{
  "image_size": 64,
  "crop_scale_min": 1,
  "color_jitter": 0.2,
  "encoder_activation": "hardswish",
  "encoder_kernel_size": 5,
  "init": "kaiming_normal",
  "adamw_lr_other_params": 0.0012,
  "ema_decay": 0.995,
  "warmup_steps": 1460,
  "adamw_weight_decay_other_params": 0
}
Rows from block 0 of the decoder of a small segmentation model, named by matrix and row number. Rows with one number belong to one channel. Each number is 200 + 20 x the weight over its row's rms, rounded and kept within 0 to 999. All counts start at 0.
After each channel's rows are labels from the 100 images, of 14976, where the channel reaches its highest value: "strongest on" is what is common among them; "colour at peak" is the nearest of a few named colours to the mean colour under the peak. Only what is clearly more common there than usual is listed. The data: Sentinel-2 satellite tiles (TerraMesh).
# convs0: first 3x3 conv (decoder.mid.0.convs.0.weight, 192x192x3x3, each kernel summed), inputs 0-191
# convs1: second 3x3 conv (decoder.mid.0.convs.1.weight, 192x192x3x3, transposed, each kernel summed), outputs 0-191

convs0.154,196,184,148,192,189,202,188,180,194,198,195,207,180,199,223,192,189,210,201,226,218,184,201,197,223,200,261,192,200,257,189,202,195,195,205,208,195,184,189,191,199,207,225,222,205,219,229,238,195,220,214,206,246,193,182,244,204,195,211,238,189,195,218,219,199,173,210,235,186,218,215,226,188,173,183,172,169,189,208,203,170,174,211,199,199,232,187,171,205,190,192,206,186,171,188,161,163,204,185,230,224,189,209,187,208,200,203,198,194,215,223,187,188,181,192,178,196,190,196,191,215,136,214,192,185,210,173,206,184,231,192,218,167,186,177,225,168,184,203,210,181,175,187,184,191,151,203,188,176,206,181,208,184,215,195,203,207,210,215,183,184,190,172,198,200,161,200,193,214,181,198,195,218,213,183,229,207,227,256,209,230,182,194,217,193,237,218,171,215,186,211,234
convs1.154,198,199,195,196,177,176,220,168,211,181,216,192,212,188,243,198,186,163,217,225,227,183,199,218,194,218,196,219,196,207,215,188,208,240,216,178,192,232,186,243,182,190,202,205,245,193,200,221,180,197,171,172,186,190,241,189,218,198,223,223,160,212,219,183,186,226,181,235,187,197,191,211,188,207,205,199,185,165,238,220,238,217,187,185,229,200,184,194,187,191,199,157,224,216,214,212,204,199,204,182,186,235,207,202,210,234,211,232,201,217,230,200,209,175,207,206,183,189,206,178,168,209,218,208,194,203,203,216,191,205,193,224,212,222,163,235,209,201,207,179,202,206,190,212,215,214,228,218,217,172,215,159,180,229,189,131,178,166,191,196,194,192,175,197,220,220,208,248,204,192,224,201,201,204,211,200,196,188,217,205,206,215,239,188,235,217,175,217,204,217,223,186
strongest on: water; trees; main land cover: trees; flooded vegetation
colour at peak: black

convs0.33,168,190,197,196,192,194,202,186,190,178,203,197,176,193,164,222,174,204,210,209,183,204,199,183,240,209,217,227,206,220,172,177,204,182,241,198,189,184,208,201,209,172,233,198,194,193,201,190,168,192,227,208,233,211,192,229,169,226,204,191,199,212,170,208,216,211,197,208,219,228,212,216,154,218,212,220,205,171,183,184,163,218,178,183,189,180,185,215,177,177,173,194,207,221,203,213,224,178,215,190,205,207,161,182,227,215,221,213,217,216,187,202,227,235,186,247,238,231,254,180,209,256,220,181,199,200,200,193,185,189,227,212,184,183,216,178,176,202,197,183,204,170,180,208,219,212,201,215,189,205,222,199,188,177,202,188,193,164,160,170,202,187,177,206,187,179,184,166,179,243,201,171,194,182,171,206,198,210,214,191,194,250,186,207,194,190,205,175,179,187,203,183
convs1.33,224,207,185,223,178,230,182,209,223,191,191,177,205,165,166,217,205,233,188,207,205,214,172,241,200,208,216,180,199,174,200,220,193,184,207,164,203,193,170,184,202,237,199,187,203,227,213,199,185,180,196,221,223,200,225,230,197,198,206,188,204,189,212,224,210,189,168,189,215,183,212,209,200,202,227,207,230,194,181,203,197,200,212,250,198,208,207,217,195,172,229,176,200,180,212,253,227,192,174,208,174,233,257,207,187,231,199,217,190,184,228,239,173,198,188,182,170,155,220,221,206,210,184,202,204,218,196,182,220,210,185,179,166,176,235,198,223,207,204,219,201,235,185,213,172,208,179,188,232,192,193,180,185,161,190,217,219,199,195,180,208,211,204,177,214,182,175,200,254,167,198,188,198,208,223,188,216,221,205,199,205,227,223,210,216,195,206,193,240,233,200,178
strongest on: crops
colour at peak: black

convs0.57,198,189,185,198,201,209,188,187,197,198,205,209,170,209,203,228,225,189,174,211,163,168,230,195,193,225,215,199,216,213,197,199,183,230,180,179,177,202,197,223,197,214,200,215,184,211,209,186,178,203,212,198,228,212,219,202,202,195,221,174,187,206,211,203,184,195,219,165,131,178,199,235,180,177,189,153,189,172,208,222,241,161,234,221,182,197,172,170,170,170,191,187,171,201,203,189,183,210,191,176,232,163,210,212,199,221,180,228,192,200,227,211,172,199,237,209,228,204,207,182,157,206,219,186,222,195,202,209,173,240,197,204,219,186,206,191,206,217,188,183,178,195,203,232,194,209,215,239,179,200,194,203,200,224,205,205,219,248,212,197,196,191,198,209,178,157,171,214,191,157,193,226,212,185,183,207,203,209,259,194,223,204,194,198,198,175,218,204,225,181,207,177
convs1.57,188,171,216,195,233,194,209,205,235,190,218,199,197,202,253,201,195,185,179,216,203,213,146,222,187,157,195,203,174,211,216,205,203,190,212,173,215,181,198,242,198,174,186,201,193,211,213,191,176,191,185,198,225,219,209,183,184,200,188,185,147,193,197,224,197,194,196,189,245,169,212,174,208,212,214,171,170,183,190,224,172,156,235,210,197,204,198,241,224,196,182,185,212,167,229,215,208,193,252,198,220,225,208,219,190,197,173,208,194,229,219,196,189,209,207,176,223,197,238,239,193,207,194,204,213,182,212,186,177,201,208,186,209,196,182,205,185,202,157,173,193,203,207,239,173,186,204,229,265,179,207,205,178,197,229,232,225,186,206,188,207,201,199,196,193,209,238,208,196,195,202,180,205,184,197,210,199,222,198,236,172,211,215,196,203,219,172,196,186,204,213,216
strongest on: water; trees; flooded vegetation; main land cover: water
colour at peak: black

convs0.117,189,223,206,195,195,208,216,201,212,208,200,207,195,205,201,213,176,188,195,191,159,200,203,206,198,213,189,200,203,165,189,227,211,139,193,196,180,157,185,203,217,188,202,166,187,170,228,194,217,198,215,207,228,190,215,184,197,228,191,204,208,167,205,242,216,158,190,222,188,222,167,218,193,208,202,193,191,173,148,210,176,239,221,208,197,181,194,180,187,196,220,223,214,204,249,217,168,174,192,198,200,160,195,204,197,232,181,186,199,205,184,204,188,182,189,201,208,203,218,201,195,244,201,193,215,153,207,206,204,214,213,244,211,170,206,224,215,241,213,214,222,205,199,252,228,185,198,238,221,199,250,211,221,204,212,224,212,208,174,180,214,228,202,195,227,195,197,197,164,205,217,200,213,233,196,213,180,190,222,215,185,237,205,206,224,190,228,174,201,185,181,210
convs1.117,196,178,228,208,191,192,196,197,214,188,213,194,217,201,216,207,195,187,213,163,183,201,219,195,246,206,241,176,161,178,233,193,202,178,221,165,171,205,189,202,212,206,208,223,196,193,185,192,219,198,195,225,173,168,157,229,197,188,169,182,170,185,236,224,165,188,192,189,202,186,198,173,200,196,218,175,171,187,172,218,184,189,213,211,190,202,209,247,252,177,162,164,195,193,184,256,187,205,234,170,194,183,209,186,179,187,202,175,228,178,184,203,176,189,193,204,195,197,173,203,188,193,195,226,236,248,214,229,210,192,235,226,195,215,220,178,212,181,227,211,242,200,179,194,196,242,184,191,195,183,190,182,209,216,199,204,190,204,188,221,195,201,225,172,195,185,217,200,193,204,213,205,190,208,185,187,210,212,197,206,195,166,185,206,173,184,228,168,183,226,216,193
strongest on: crops; main land cover: crops
colour at peak: black

convs0.169,218,221,215,213,218,198,210,183,187,208,207,167,196,204,188,186,207,189,210,184,138,196,248,200,194,216,188,226,201,178,211,232,230,191,203,184,202,227,184,190,175,197,186,171,168,213,204,173,201,212,169,239,209,227,215,196,222,210,189,245,199,196,245,216,169,219,216,204,169,178,191,218,178,204,193,223,206,201,193,199,199,163,194,214,234,188,240,184,226,171,228,184,183,213,205,207,210,189,195,162,196,212,187,162,208,182,222,184,221,217,198,186,155,214,228,200,210,206,199,222,203,185,203,191,204,222,196,194,209,181,190,177,182,200,181,204,258,219,187,186,191,175,217,181,233,233,177,216,205,188,214,215,245,189,190,192,208,181,213,175,188,175,215,207,177,181,196,203,205,182,164,209,203,186,183,178,209,188,176,205,200,187,188,210,221,174,190,241,196,215,204,145
convs1.169,172,206,161,175,188,202,186,189,231,195,206,205,203,179,209,185,176,159,227,189,181,174,178,219,203,174,229,158,184,217,165,190,213,210,230,268,219,220,217,215,194,226,181,186,217,188,173,178,203,229,209,191,188,188,200,200,235,197,221,180,221,211,169,200,212,171,208,175,196,196,223,171,237,219,205,196,224,195,204,204,200,184,200,193,188,208,220,150,180,208,195,199,225,169,182,182,249,227,172,203,198,148,200,210,227,190,202,194,209,183,188,182,208,184,185,195,209,213,215,195,176,182,167,223,203,207,213,212,202,218,195,224,192,166,166,206,189,192,206,222,199,192,165,190,207,161,181,175,199,204,203,251,211,213,206,232,208,180,196,223,195,210,176,178,190,186,219,210,183,215,183,205,188,232,188,198,192,237,198,220,187,217,220,196,168,211,214,181,204,199,187,231
strongest on: water; main land cover: water
colour at peak: green

convs0.2,194,203,233,176,204,197,178,226,192,206,167,233,203,185,214,225,217,184,196,189,162,206,214,197,196,201,216,215,185,190,247,245,209,185,241,226,208,217,161,199,222,201,168,151,171,233,215,182,194,195,192,192,175,190,187,203,200,178,238,180,215,184,230,184,213,183,206,226,177,220,167,217,208,166,191,187,165,211,200,208,158,209,201,206,175,235,189,210,238,214,199,199,185,215,202,227,168,228,188,223,181,184,197,189,188,188,180,209,176,191,189,191,191,174,217,194,209,162,197,215,165,223,184,178,197,193,215,193,189,151,202,230,198,199,193,211,206,178,185,185,213,209,207,229,184,180,196,216,222,178,167,222,216,198,194,166,198,227,168,202,190,181,209,213,215,211,186,208,185,197,199,223,228,223,215,196,173,218,218,199,202,223,197,220,250,216,190,182,212,207,199,243
convs1.2,191,198,188,187,190,218,188,216,211,187,231,201,189,240,190,194,174,203,204,189,211,196,186,192,219,180,234,180,182,181,160,193,226,188,215,172,222,234,195,196,227,200,217,217,198,162,202,228,233,189,192,234,188,197,193,195,200,233,162,175,199,189,198,178,200,201,201,194,209,188,213,210,203,216,199,223,171,162,180,181,197,213,183,223,227,165,210,217,186,235,187,202,249,208,151,196,167,195,222,202,201,196,180,187,206,200,191,205,193,183,159,194,191,211,239,215,208,224,192,194,196,240,205,188,184,219,167,190,194,239,243,169,208,190,201,190,211,170,216,214,187,210,176,179,243,214,188,223,189,174,196,195,185,215,161,206,168,200,221,207,200,190,172,201,188,204,198,219,179,210,228,230,213,175,236,191,167,218,240,220,217,179,206,162,201,227,174,189,187,189,184,179
strongest on: water; main land cover: trees; flooded vegetation
colour at peak: black

convs0.178,217,216,212,217,204,249,214,232,192,199,218,181,200,185,230,207,217,180,196,159,141,235,207,214,189,186,184,198,199,216,186,172,210,200,212,173,201,207,200,215,198,225,167,213,191,208,161,180,187,200,199,190,215,207,206,235,211,168,200,181,174,142,179,233,194,206,187,202,195,180,196,182,203,249,184,232,235,166,194,223,208,224,223,251,230,181,238,194,230,200,241,214,218,202,206,208,211,207,201,164,205,207,174,181,192,179,173,188,185,195,209,190,198,216,211,196,201,225,201,202,191,204,241,236,217,234,194,214,188,239,196,185,186,211,190,171,199,178,180,212,181,202,209,201,171,194,198,197,171,183,205,205,188,195,226,171,193,184,177,168,208,209,195,186,184,199,199,231,218,224,188,223,214,214,184,219,225,190,191,178,192,220,208,212,196,231,189,211,182,181,229,179
convs1.178,194,191,189,196,215,197,183,199,191,202,193,179,162,209,187,192,199,185,169,202,176,183,203,192,190,186,215,208,196,238,207,140,194,209,197,213,230,226,210,219,185,206,205,192,186,237,224,252,170,209,196,169,186,212,222,180,212,205,195,209,198,216,180,224,187,196,204,186,146,211,192,224,232,199,195,193,213,209,205,202,206,217,214,153,217,189,216,182,211,184,178,209,210,185,201,207,237,228,171,208,199,218,184,221,206,196,196,202,190,247,209,202,222,173,221,171,206,191,212,173,206,170,137,207,221,185,205,191,197,180,177,196,241,155,198,207,211,225,190,236,201,229,206,216,226,222,203,180,189,174,207,210,173,220,173,240,217,193,213,237,190,217,204,179,184,189,246,216,176,198,172,186,208,190,188,188,199,228,164,223,192,176,226,183,219,219,197,213,192,213,177,207
strongest on: water; main land cover: water; flooded vegetation
colour at peak: black

convs0.108,209,207,222,195,216,200,195,197,188,230,207,193,179,210,143,209,201,185,190,185,188,213,204,211,209,179,183,200,184,166,203,218,198,207,162,178,176,195,175,189,191,216,184,194,168,199,219,174,204,205,176,188,217,218,200,202,193,222,208,208,236,221,185,190,212,187,203,180,223,239,222,193,221,239,211,191,195,190,276,168,139,215,139,217,189,190,212,220,221,186,194,203,186,200,206,244,195,200,183,200,192,149,214,209,216,208,188,187,206,182,203,193,209,182,194,219,240,172,197,243,204,182,198,223,215,200,208,213,191,184,196,184,220,231,199,224,204,171,190,169,224,203,211,236,191,239,197,204,210,192,202,192,225,176,191,170,223,214,208,205,188,177,214,188,174,181,178,213,236,195,188,184,240,189,207,207,183,218,217,207,225,204,197,197,174,196,228,209,225,203,212,170
convs1.108,212,165,220,227,201,199,198,210,202,153,195,195,207,204,223,197,227,182,208,154,229,197,215,198,220,207,195,214,197,170,224,179,168,239,161,226,233,198,231,190,196,172,214,204,167,201,186,221,171,199,199,204,195,212,185,198,180,222,184,192,166,152,206,188,205,197,202,241,201,192,214,206,191,198,176,197,169,255,180,236,229,197,186,196,188,186,198,181,183,198,210,190,190,247,167,200,180,192,235,192,183,202,187,208,227,158,184,197,212,229,172,203,207,197,210,209,196,248,182,205,231,174,217,192,200,230,200,185,194,168,213,198,172,194,193,186,189,177,182,196,187,227,215,173,194,202,188,198,225,233,208,211,179,226,181,190,210,214,195,202,169,209,176,175,207,204,207,234,172,197,228,194,191,227,211,167,189,196,192,211,197,171,218,164,158,208,203,192,195,224,208,194
strongest on: water; flooded vegetation; main land cover: built area
colour at peak: black