A small segmentation model, trained from scratch.
Model: 64-pixel images, decoder widths [48, 48, 96, 192].
Training: normuon at rate 0.01, 7300 steps, batches of 64, held-out accuracy 76%.
Data: trained on Sentinel-2 satellite tiles (TerraMesh), 72500 training examples, 6.4 epochs.
Rows from block 0 of the decoder of a small segmentation model, named by matrix and row number. Rows with one number belong to one channel. Each number is 500 + 50 x the weight over its row's rms, rounded and kept within 0 to 999. All counts start at 0. Numbers have three digits each.
After each channel's rows are labels from the 100 images, of 14976, where the channel reaches its highest value: "patch colour" is the nearest of a few named colours to the mean colour under the peak; "strongest on" is what is common among them. Only what is clearly more common there than usual is listed. The data: Sentinel-2 satellite tiles (TerraMesh). In brackets: how many of the 100, against the usual share in percent.
# convs0: first 3x3 conv (decoder.mid.0.convs.0.weight, 192x192x3x3, each kernel summed), inputs 0-191
# convs1: second 3x3 conv (decoder.mid.0.convs.1.weight, 192x192x3x3, transposed, each kernel summed), outputs 0-191

convs0.96:611511456503512574566467487492418487460516515513527483477405419484493501479533507546529470612536523400533570520484598474590544511555620563579553494513451520458501441456539494506459574369529476481376429543453483486541551544467398565489588514399500444465512544473486576473547496501480544469420495462555484482546569471404511456541467471538527517436479607499535585449556410484503444516490443495587637477425452517460480568468584562573505486452510566499546477520448534449570523486559462504524460527458469498487426476545515453570506500549427470514435587494469545502453519462516537503
convs1.96:493541441545396589456434454471563514524573518458538505524451481516483511531545463530499506509523578510560446673530480537589448531487538523433567538501508477484481546480456534429464501404563515430536545472479463460573462583492523459563429502486538491618405472474544476554497516521514381611445543540546531408507423459456460556597462381506447497559488531420386466531535507558489529568550606527489482505520486519481458476530551532428419559500447505454394471496509513457447521469508550514469521494471408483491447455561555541443456509543536459551573484457505461426528593502516493420
patch colour: grey (56 vs 27.5)
strongest on: clouds (97 vs 15.5); trees (91 vs 58.6); main land cover: trees (66 vs 19.6)

convs0.129:475453505501495421497549441440450555483459507449486485511502476447519427563549506533448440507498495469511437560474615523611477504538458486428406619508567554522500571579498414507490502480607446501600471619452502540472509538506417438519491489566581489481524472504439508473522443439404463553422525469464558531532551492531578440548547501456532505634501423461474525498445465492459438454527522432456553583487504415427387555424419465338517500556517470532491495553530490501422530486555463558517574500456476493523426429430455522528535451457575494539490509500486514493435524516534437445
convs1.129:535430438519514507478443561533554506441499559484481556528361409568428455467488533466499562526403467411468600470516515527505549473457535399429498483499428516506557553515482504474397501455492531554477485443546498477438440453453571502493517513565509384629477502540431630471611530524499466538465463509532423499468576487533518566452530477550476436402457534509535510509490624486549422490562483530561377443519440403527467532556447530507476500535472540484589487515548457490432445486482479467472501456484578489492480456458526512538453476572576461541458571532544550401416479462505544549
patch colour: black (44 vs 16.3)
strongest on: water (89 vs 40.5); main land cover: water (85 vs 11.2)

convs0.18:454461457465463499476471464548496433543447422530418483467478482463476504459522482448484507408444466467497428451475618466419453489500478507507517575465517422567617485624462501482448517537548476463502494498537457518518532563485465461447445491413473456439543517453457508530509506504441494468443565492497521469365442543443513489510459547460514532469500521506613443474474450510455371481490412408521524445463457454505456450452481465572458558544480539457557535500637602535535637499487542564628434511380470531546523491568570558564519555576493491477486545554501618534555537508503455494
convs1.18:520569461468461503525549514467475492494482561500553524610450528533550545513363510523473544572373571500558503534580412532496481503520551667448654488466512467543513502541469488386517577467549511480430468602563471443516479499545474479527535495443427482568482450600509595426490496472553513532528486515481635550573430548542463440547588531465427503505491517499507514438513474485484455592486569445538531475571461506469467489533424532473510535540498494501519571481467579552412494546456485489548488520599515602481525523435398462512497531464483450549538495545540530537563459563556533478
patch colour: grey (63 vs 27.5)
strongest on: snow or ice (64 vs 20.6); main land cover: snow or ice (59 vs 14.6)

convs0.30:494495476481537488582547539440644583494450453487500469494508447504507458560492471471471424495444448446509479455528431565571605594498488443569431451472473480539581476390559500437504516473478503551440461444446430531408455439457464508519514534456420508476551514497516474533445483526494474462505507476504521527453626479614488455471484521534561560506494436510570494478426437504468420501442544474411416419529456552553571446497513534545433530574503478382500471481532496468435517425465475530542526534639501581510568517516465524523502498521522563573531421531468331496489604498516556541
convs1.30:523570406537482543532472457552564468498422383482386523572496464474456601574587572614534429473534504476449559414439441461488486509508467477440536486561539582624501553507543513481587473503467529472478543501529568464511471530550509582607396465540465427509511465574480502469464586458430496421571585514499440488492535465449535550447514691489505573560525489498520534466538471471490439443503407537480492553462504481514521463515483508528517438512562526553506512541486416509530510454567445539570464572487443461548584541463475522537472523553522564452517455449528541535541497436450433473
patch colour: black (35 vs 16.3)
strongest on: snow or ice (84 vs 20.6); bare ground (51 vs 24.3); main land cover: snow or ice (39 vs 14.6)

convs0.52:455518507448559481505533510618537508489469525469484531455523525497503576560531426586579415533431543551537590448444541475558536523555593505409507483501560414490457474490345483469431388536438514494512496470457503516579441453628478561464585482556500443472481462507493478507454480546539514471517483508535460561529565567517438436483494479467446590567464657488588515492567456467481465504484477523430504435534513545557409502503468461555466535619428535487576494509511531545532485427482528510528431580548448560418518500499477476584390474491607485488501493465512475426433491505523502431
convs1.52:501477468526453471529450527512381467443504490431524520477561498565437552501370509447511406501577501502452456567541406544524481464429498499512454525566459546524466428492564473475505539443474520493538503404537420452479475432464487567430501437441499491566425513505484414485601554507528516502371570523527505513504493483417456528457444451598555480466566547479515536483515555462527515524528496524511485449459486517405531457405468516588543369553390509641519483601496460540521440519494497534447479571460473459448522384515490471552457533479430548530462441550549386484462503482457415437
patch colour: black (40 vs 16.3)
strongest on: main land cover: crops (42 vs 20.2)

convs0.37:571570461534593618565583514539582527569495562500503579510524555539513537475485480554463540510561435525525473509456461464472446507483477456515495514505554514490481487636432517486512455484550473537445479449460508540515503474536399576354435489530519395458491462437354436466472442502472433431575531558428504549470552553573524536622536413508533587473429558541540537521415502443446546451466475525474465410420489548488539475478440460528437498401455468516479463557511448467529469527498498530547463446570433541535561480552507548497444535557546506525504542542481348487528512545473538490
convs1.37:525507438516479467530446491519498485503422496519458392454523554512420529412452407518567545462515539547510479485490451503391467459512558446465607504544534451611442517509517371527425489483471560550527468456467526601624373502500399535434488558440508426399516539459407434451476446479514511449520477570475544536502460493566546551529529596485520512481465507466561455450530469501604507472453528660434554466646466510496468457464605482448540526506516440492408505545454457525570510502502512526449477553503444522522478477548523479524576492468499569473502548461453476471481542466537536550
patch colour: brown (79 vs 38.7)
strongest on: crops (94 vs 38.9); built area (86 vs 37.5); main land cover: crops (84 vs 20.2)

convs0.165:508481456485478483517489520556498499428478538451425546548482553500440500448510435521474553502507465514608576550587447480540544531540589554433489542442517382519538466507544439431597473630492428578418458528494523473497452523474463471531505459525454500441490409462487433503495465511480429495512628467477401551465526507465476501482435474483502453545455578419454471514366450451567473495527545574504506574505469619566575552574495529547391405532540463559558448503476556589530480544460488517499484525509517511455547585604491553446489551514417489463478493497495546538532477421402595530
convs1.165:437489525614444400444482432434503547495473510435511468515606605426502453390567455510610515482552472574389578415521517574461445496536561484485516469517465516468516506501569499497479482426489465518575527603471519489466476470503558419524540537525455487440475540445374553552506508482532503528395486455494555509494463451459483533604490351541562525544508434408534611562449475417563532580500444493486396561506456456490515451491497459465490404524487481511456470503499509514404545563483550504457479481453498567594536509543469455514475425519546455494463465520520500542467483480574538429
patch colour: brown (72 vs 38.7)
strongest on: trees (94 vs 58.6); built area (81 vs 37.5); crops (75 vs 38.9); main land cover: trees (41 vs 19.6)

convs0.85:490508449464512516488467548504508512525463490543524505427470496447466506364465392496491385426419421403451444440460476424464493451370496441456522505514527475565527476466479524469531505469348503492466502488572598566549522511567587523598351567579515513516543502538531600509506533571569540490461530484468491517397484536457452484481443403514447470521503513456456433581466511503522455503502437506562567541446492560502617555529593534574563478454527459483479447482501495449482497463438449459509401496446581476419496610508498471571539513487544494499538517519475450492538465509474534576
convs1.85:518500500405516440505452434522476494454512466499509465544431469504545443633579537496496494502461444500474526411495447574463531481507515459591478567465457509458527443496471479562453483478483495541536505459511528460509518492418508556587436536527545503580432543522442491469439478516572479483568494415450377474545511469390499473438440493437514532501433459551584474503485402353487473537516492529539471498492533496545481453514518542508515395509523611471525486471628444581402411618517515539492461372456428459510489512473494465499497505482507562478463377542509541551659422462484495473
patch colour: black (70 vs 16.3)
strongest on: snow or ice (91 vs 20.6); bare ground (70 vs 24.3); main land cover: snow or ice (42 vs 14.6)

convs0.93:476508461541524428518582509433443460527539587484438449449505408470484506564519444566503660532431600491508545504472526511518569456454468525524391497574478427514448569607511563523455430433473544511495557562522564476581474470490474471462429448512470509511535499506615541509525500477476545524524560538538499491430551584431446423501505444440480561506521511373476531477487568512480472451448493489538519562517509536449435564503426469362422522599487541526495464505467468405583478418521517470547578495531471500516547530444533400406544501539547536451527562462449493445396523472529453450
convs1.93:420484461570508563560514526536482393429403472522496498411557383596488550470518567505501573570506539515534511553460477574440512474515501483539565492489551549496456451390484441574463501500454553503559559425548515479397553450517523505474483516551524517499450524505541547536465453516519595603416452473434500437428509538406524596384508443495493491537496381487529487509460502501534454559524537486526459435413467425552451444447478534466486489564383509488465514462520631424544540508472501485524522557449641535533477519469473425452467499444480448528602490492538482521536458576555478543
patch colour: brown (72 vs 38.7)
strongest on: trees (91 vs 58.6); crops (78 vs 38.9); main land cover: crops (53 vs 20.2)

convs0.172:484463413499568477467614458480490462467485423567497493505486498443444530516542583497491421446476486553489495603455508492477451439496480538534570483468459576519456448488474520411520515504475526536460517488447526525432558509465610536498499454526557419621536482590656540500433491467446418627453386502463413468415429489565469390469422537418487507425537475433523464556570596574470497460480480531501517491552517598497495477477472471375454575511505446528481440453551517500492479352439453503508519528471527490476474474514531524416517472504392564495490550496499542517482466469515520519
convs1.172:503528500522519536446539503476467458510491564542558440471464467564543508531481602492573535476429462434568572587531541547489530433530535485625485472480551507467569593485513451503463431568491616529535459500492566464413498478554509515536467545544587544511541454482483489453505606500429483393534525449508528461468571458570525467501480624539421400485488459545462408399430406385535447610484435495461461526428529569517540420497498530485522461515481376427532527529505590481576441537535551496438425488453531520562460398523571464487517428520508492540497517541496450490445465506513486543
patch colour: black (36 vs 16.3)
strongest on: main land cover: trees (41 vs 19.6)

convs0.170:597479508457489458484521471522491500469477415536445486489465551471454506501500421412440519421399465509552494445547377453428561462534524452522510468495484394503488462640489437519477552437538539543492461496453506455463522489498464536444505462514502503455543520437444511523477511498422468536452456389470483450444422498418464455503443409453526471478455425423472451476473543451430468491494445554511471482456476492495438523508502519491423580517570540592593499493529482614479484470489552551562442557477524534520643567551613629480471524561449533510491497501577570589504403562573591499
convs1.170:498498528410552429421522541449512466495482512515512496391504470462544510404479521584550467517460471485412538491419481579408549502454472523504641492531477498473489457496586560555535492531468507484506525474512501454502509438523435478488625573489519448466450471542581569552599378497539500442548525493478491538408549485541514503517601547509467487454504484534487475588514526549472464539475518510512496483429499603470492415473467427550484570446468520542554553506488452435370436572398541459477494504651589535582458469430513516551509514468469500550538450468503552449591588605485521450
patch colour: grey (69 vs 27.5)
strongest on: snow or ice (77 vs 20.6); main land cover: snow or ice (64 vs 14.6)

convs0.142:515486424527445431494427474484489422436534462541402538546567465480496486524479535481488579529588504572400458514449432456463541467423497514514448494535549354488538547552482412535587541507565501443500477534491421420535499523516501534481621542468508486591525536522521476515440537523515513536481531502451499471334479481492479496475465562490507488438525385467461503461426552564487395503495456441469540467586511567457493469460460466447537437430488508489517449442464493480400522440441502450486479468565383478445590515543534519480494539519451485527516371488526386517519611521585596485
convs1.142:523529451533552511480594539492501476530545542448488505554474527502541572518486529514559505523484530470510513490501391501447470510477513498508475534471476529492421542486523591474488560549461540547556524444439520582514496547471495497692545468482551467475493435505437519511464463524583491565555400503500483547490424545546401476519458433469468524561465440470451527488495615488443421554490406429536359369486510389532511526471518561508479607392531472554434486562386507507501509406552463456458472586526518496555491540439512508513488491544511482443516618546512619466508523597434560511
patch colour: grey (81 vs 27.5)
strongest on: snow or ice (97 vs 20.6); main land cover: snow or ice (92 vs 14.6)

convs0.77:443540557484535400526449502510468542416543474540576511538490547505458460574460507488500586502562468434407416546486530548427452483559435513438444579532481481532456511637430474570496439552445558639516545530518498440473474454493643495514419470434446443433555591525480460451498508479440444463474472521453503529483594504462419500491506565509498510457545473443428442446546579458530526492562523470471495529400517483476416541555446519511478487524508489527424520554501528478571589565532501423488601516478511461562483518433447473521517464419451478452585511490446455483440509391567395479
convs1.77:523509467478516442524498489458464366586422537493515531455533394534520461408423490515479597570497484559480438478493424473525562476472537570424494524601550513467507509488511524521581590473440356540461499437595535560445541490494496553532367458428497492490455490525520501487448522492496502532649495431429505498527506535429522537513461466444490446472560567587545460467426502445599497502572484409514525461392407466499416504454490479541434627472460465467524554507500588461484398475463526546517469407456530517485488474501530510507418520476489447528518534446495470478518412550488443484
patch colour: brown (64 vs 38.7)
strongest on: main land cover: trees (45 vs 19.6); clouds (41 vs 15.5)

convs0.91:394492472499488545536594493570472524563513502467586458531469539563481467536425472449566462450475487487543430534570479520467471434538408432436441523452522557625484442527494402544563480556530547531504460499464582473463492522511598502562534417507509593609469454548492514519503516526514505522412544474372463465454388459473467519465496638479477489571440450529502496585556523549529537493540573511509573425515518561477451482517422480528451445457583534520461436450473530510483440515407457459467444476482531539545556550526453464495571619464430480517510578529516570546621527443459524486
convs1.91:472509563515496475502580521502514516476494486537454552379525424542538461483506502459520567507457430435372427529531528546533517520446494546642467425537521420509506562513422421457469442551486457512490454581461456491471504493501492487518479512527438542404524514462439503428452584405504575434507523483507575466515513576470501500571512410575474472556395468483548402495446418468610451554461450467437573448464492556574466463485535496479484536497513420367462415442548557541529468502474563537503428394495565470516472416474571530477521468441443489549506444584480452490465488503589566545
patch colour: brown (66 vs 38.7)
strongest on: main land cover: rangeland (46 vs 20.4)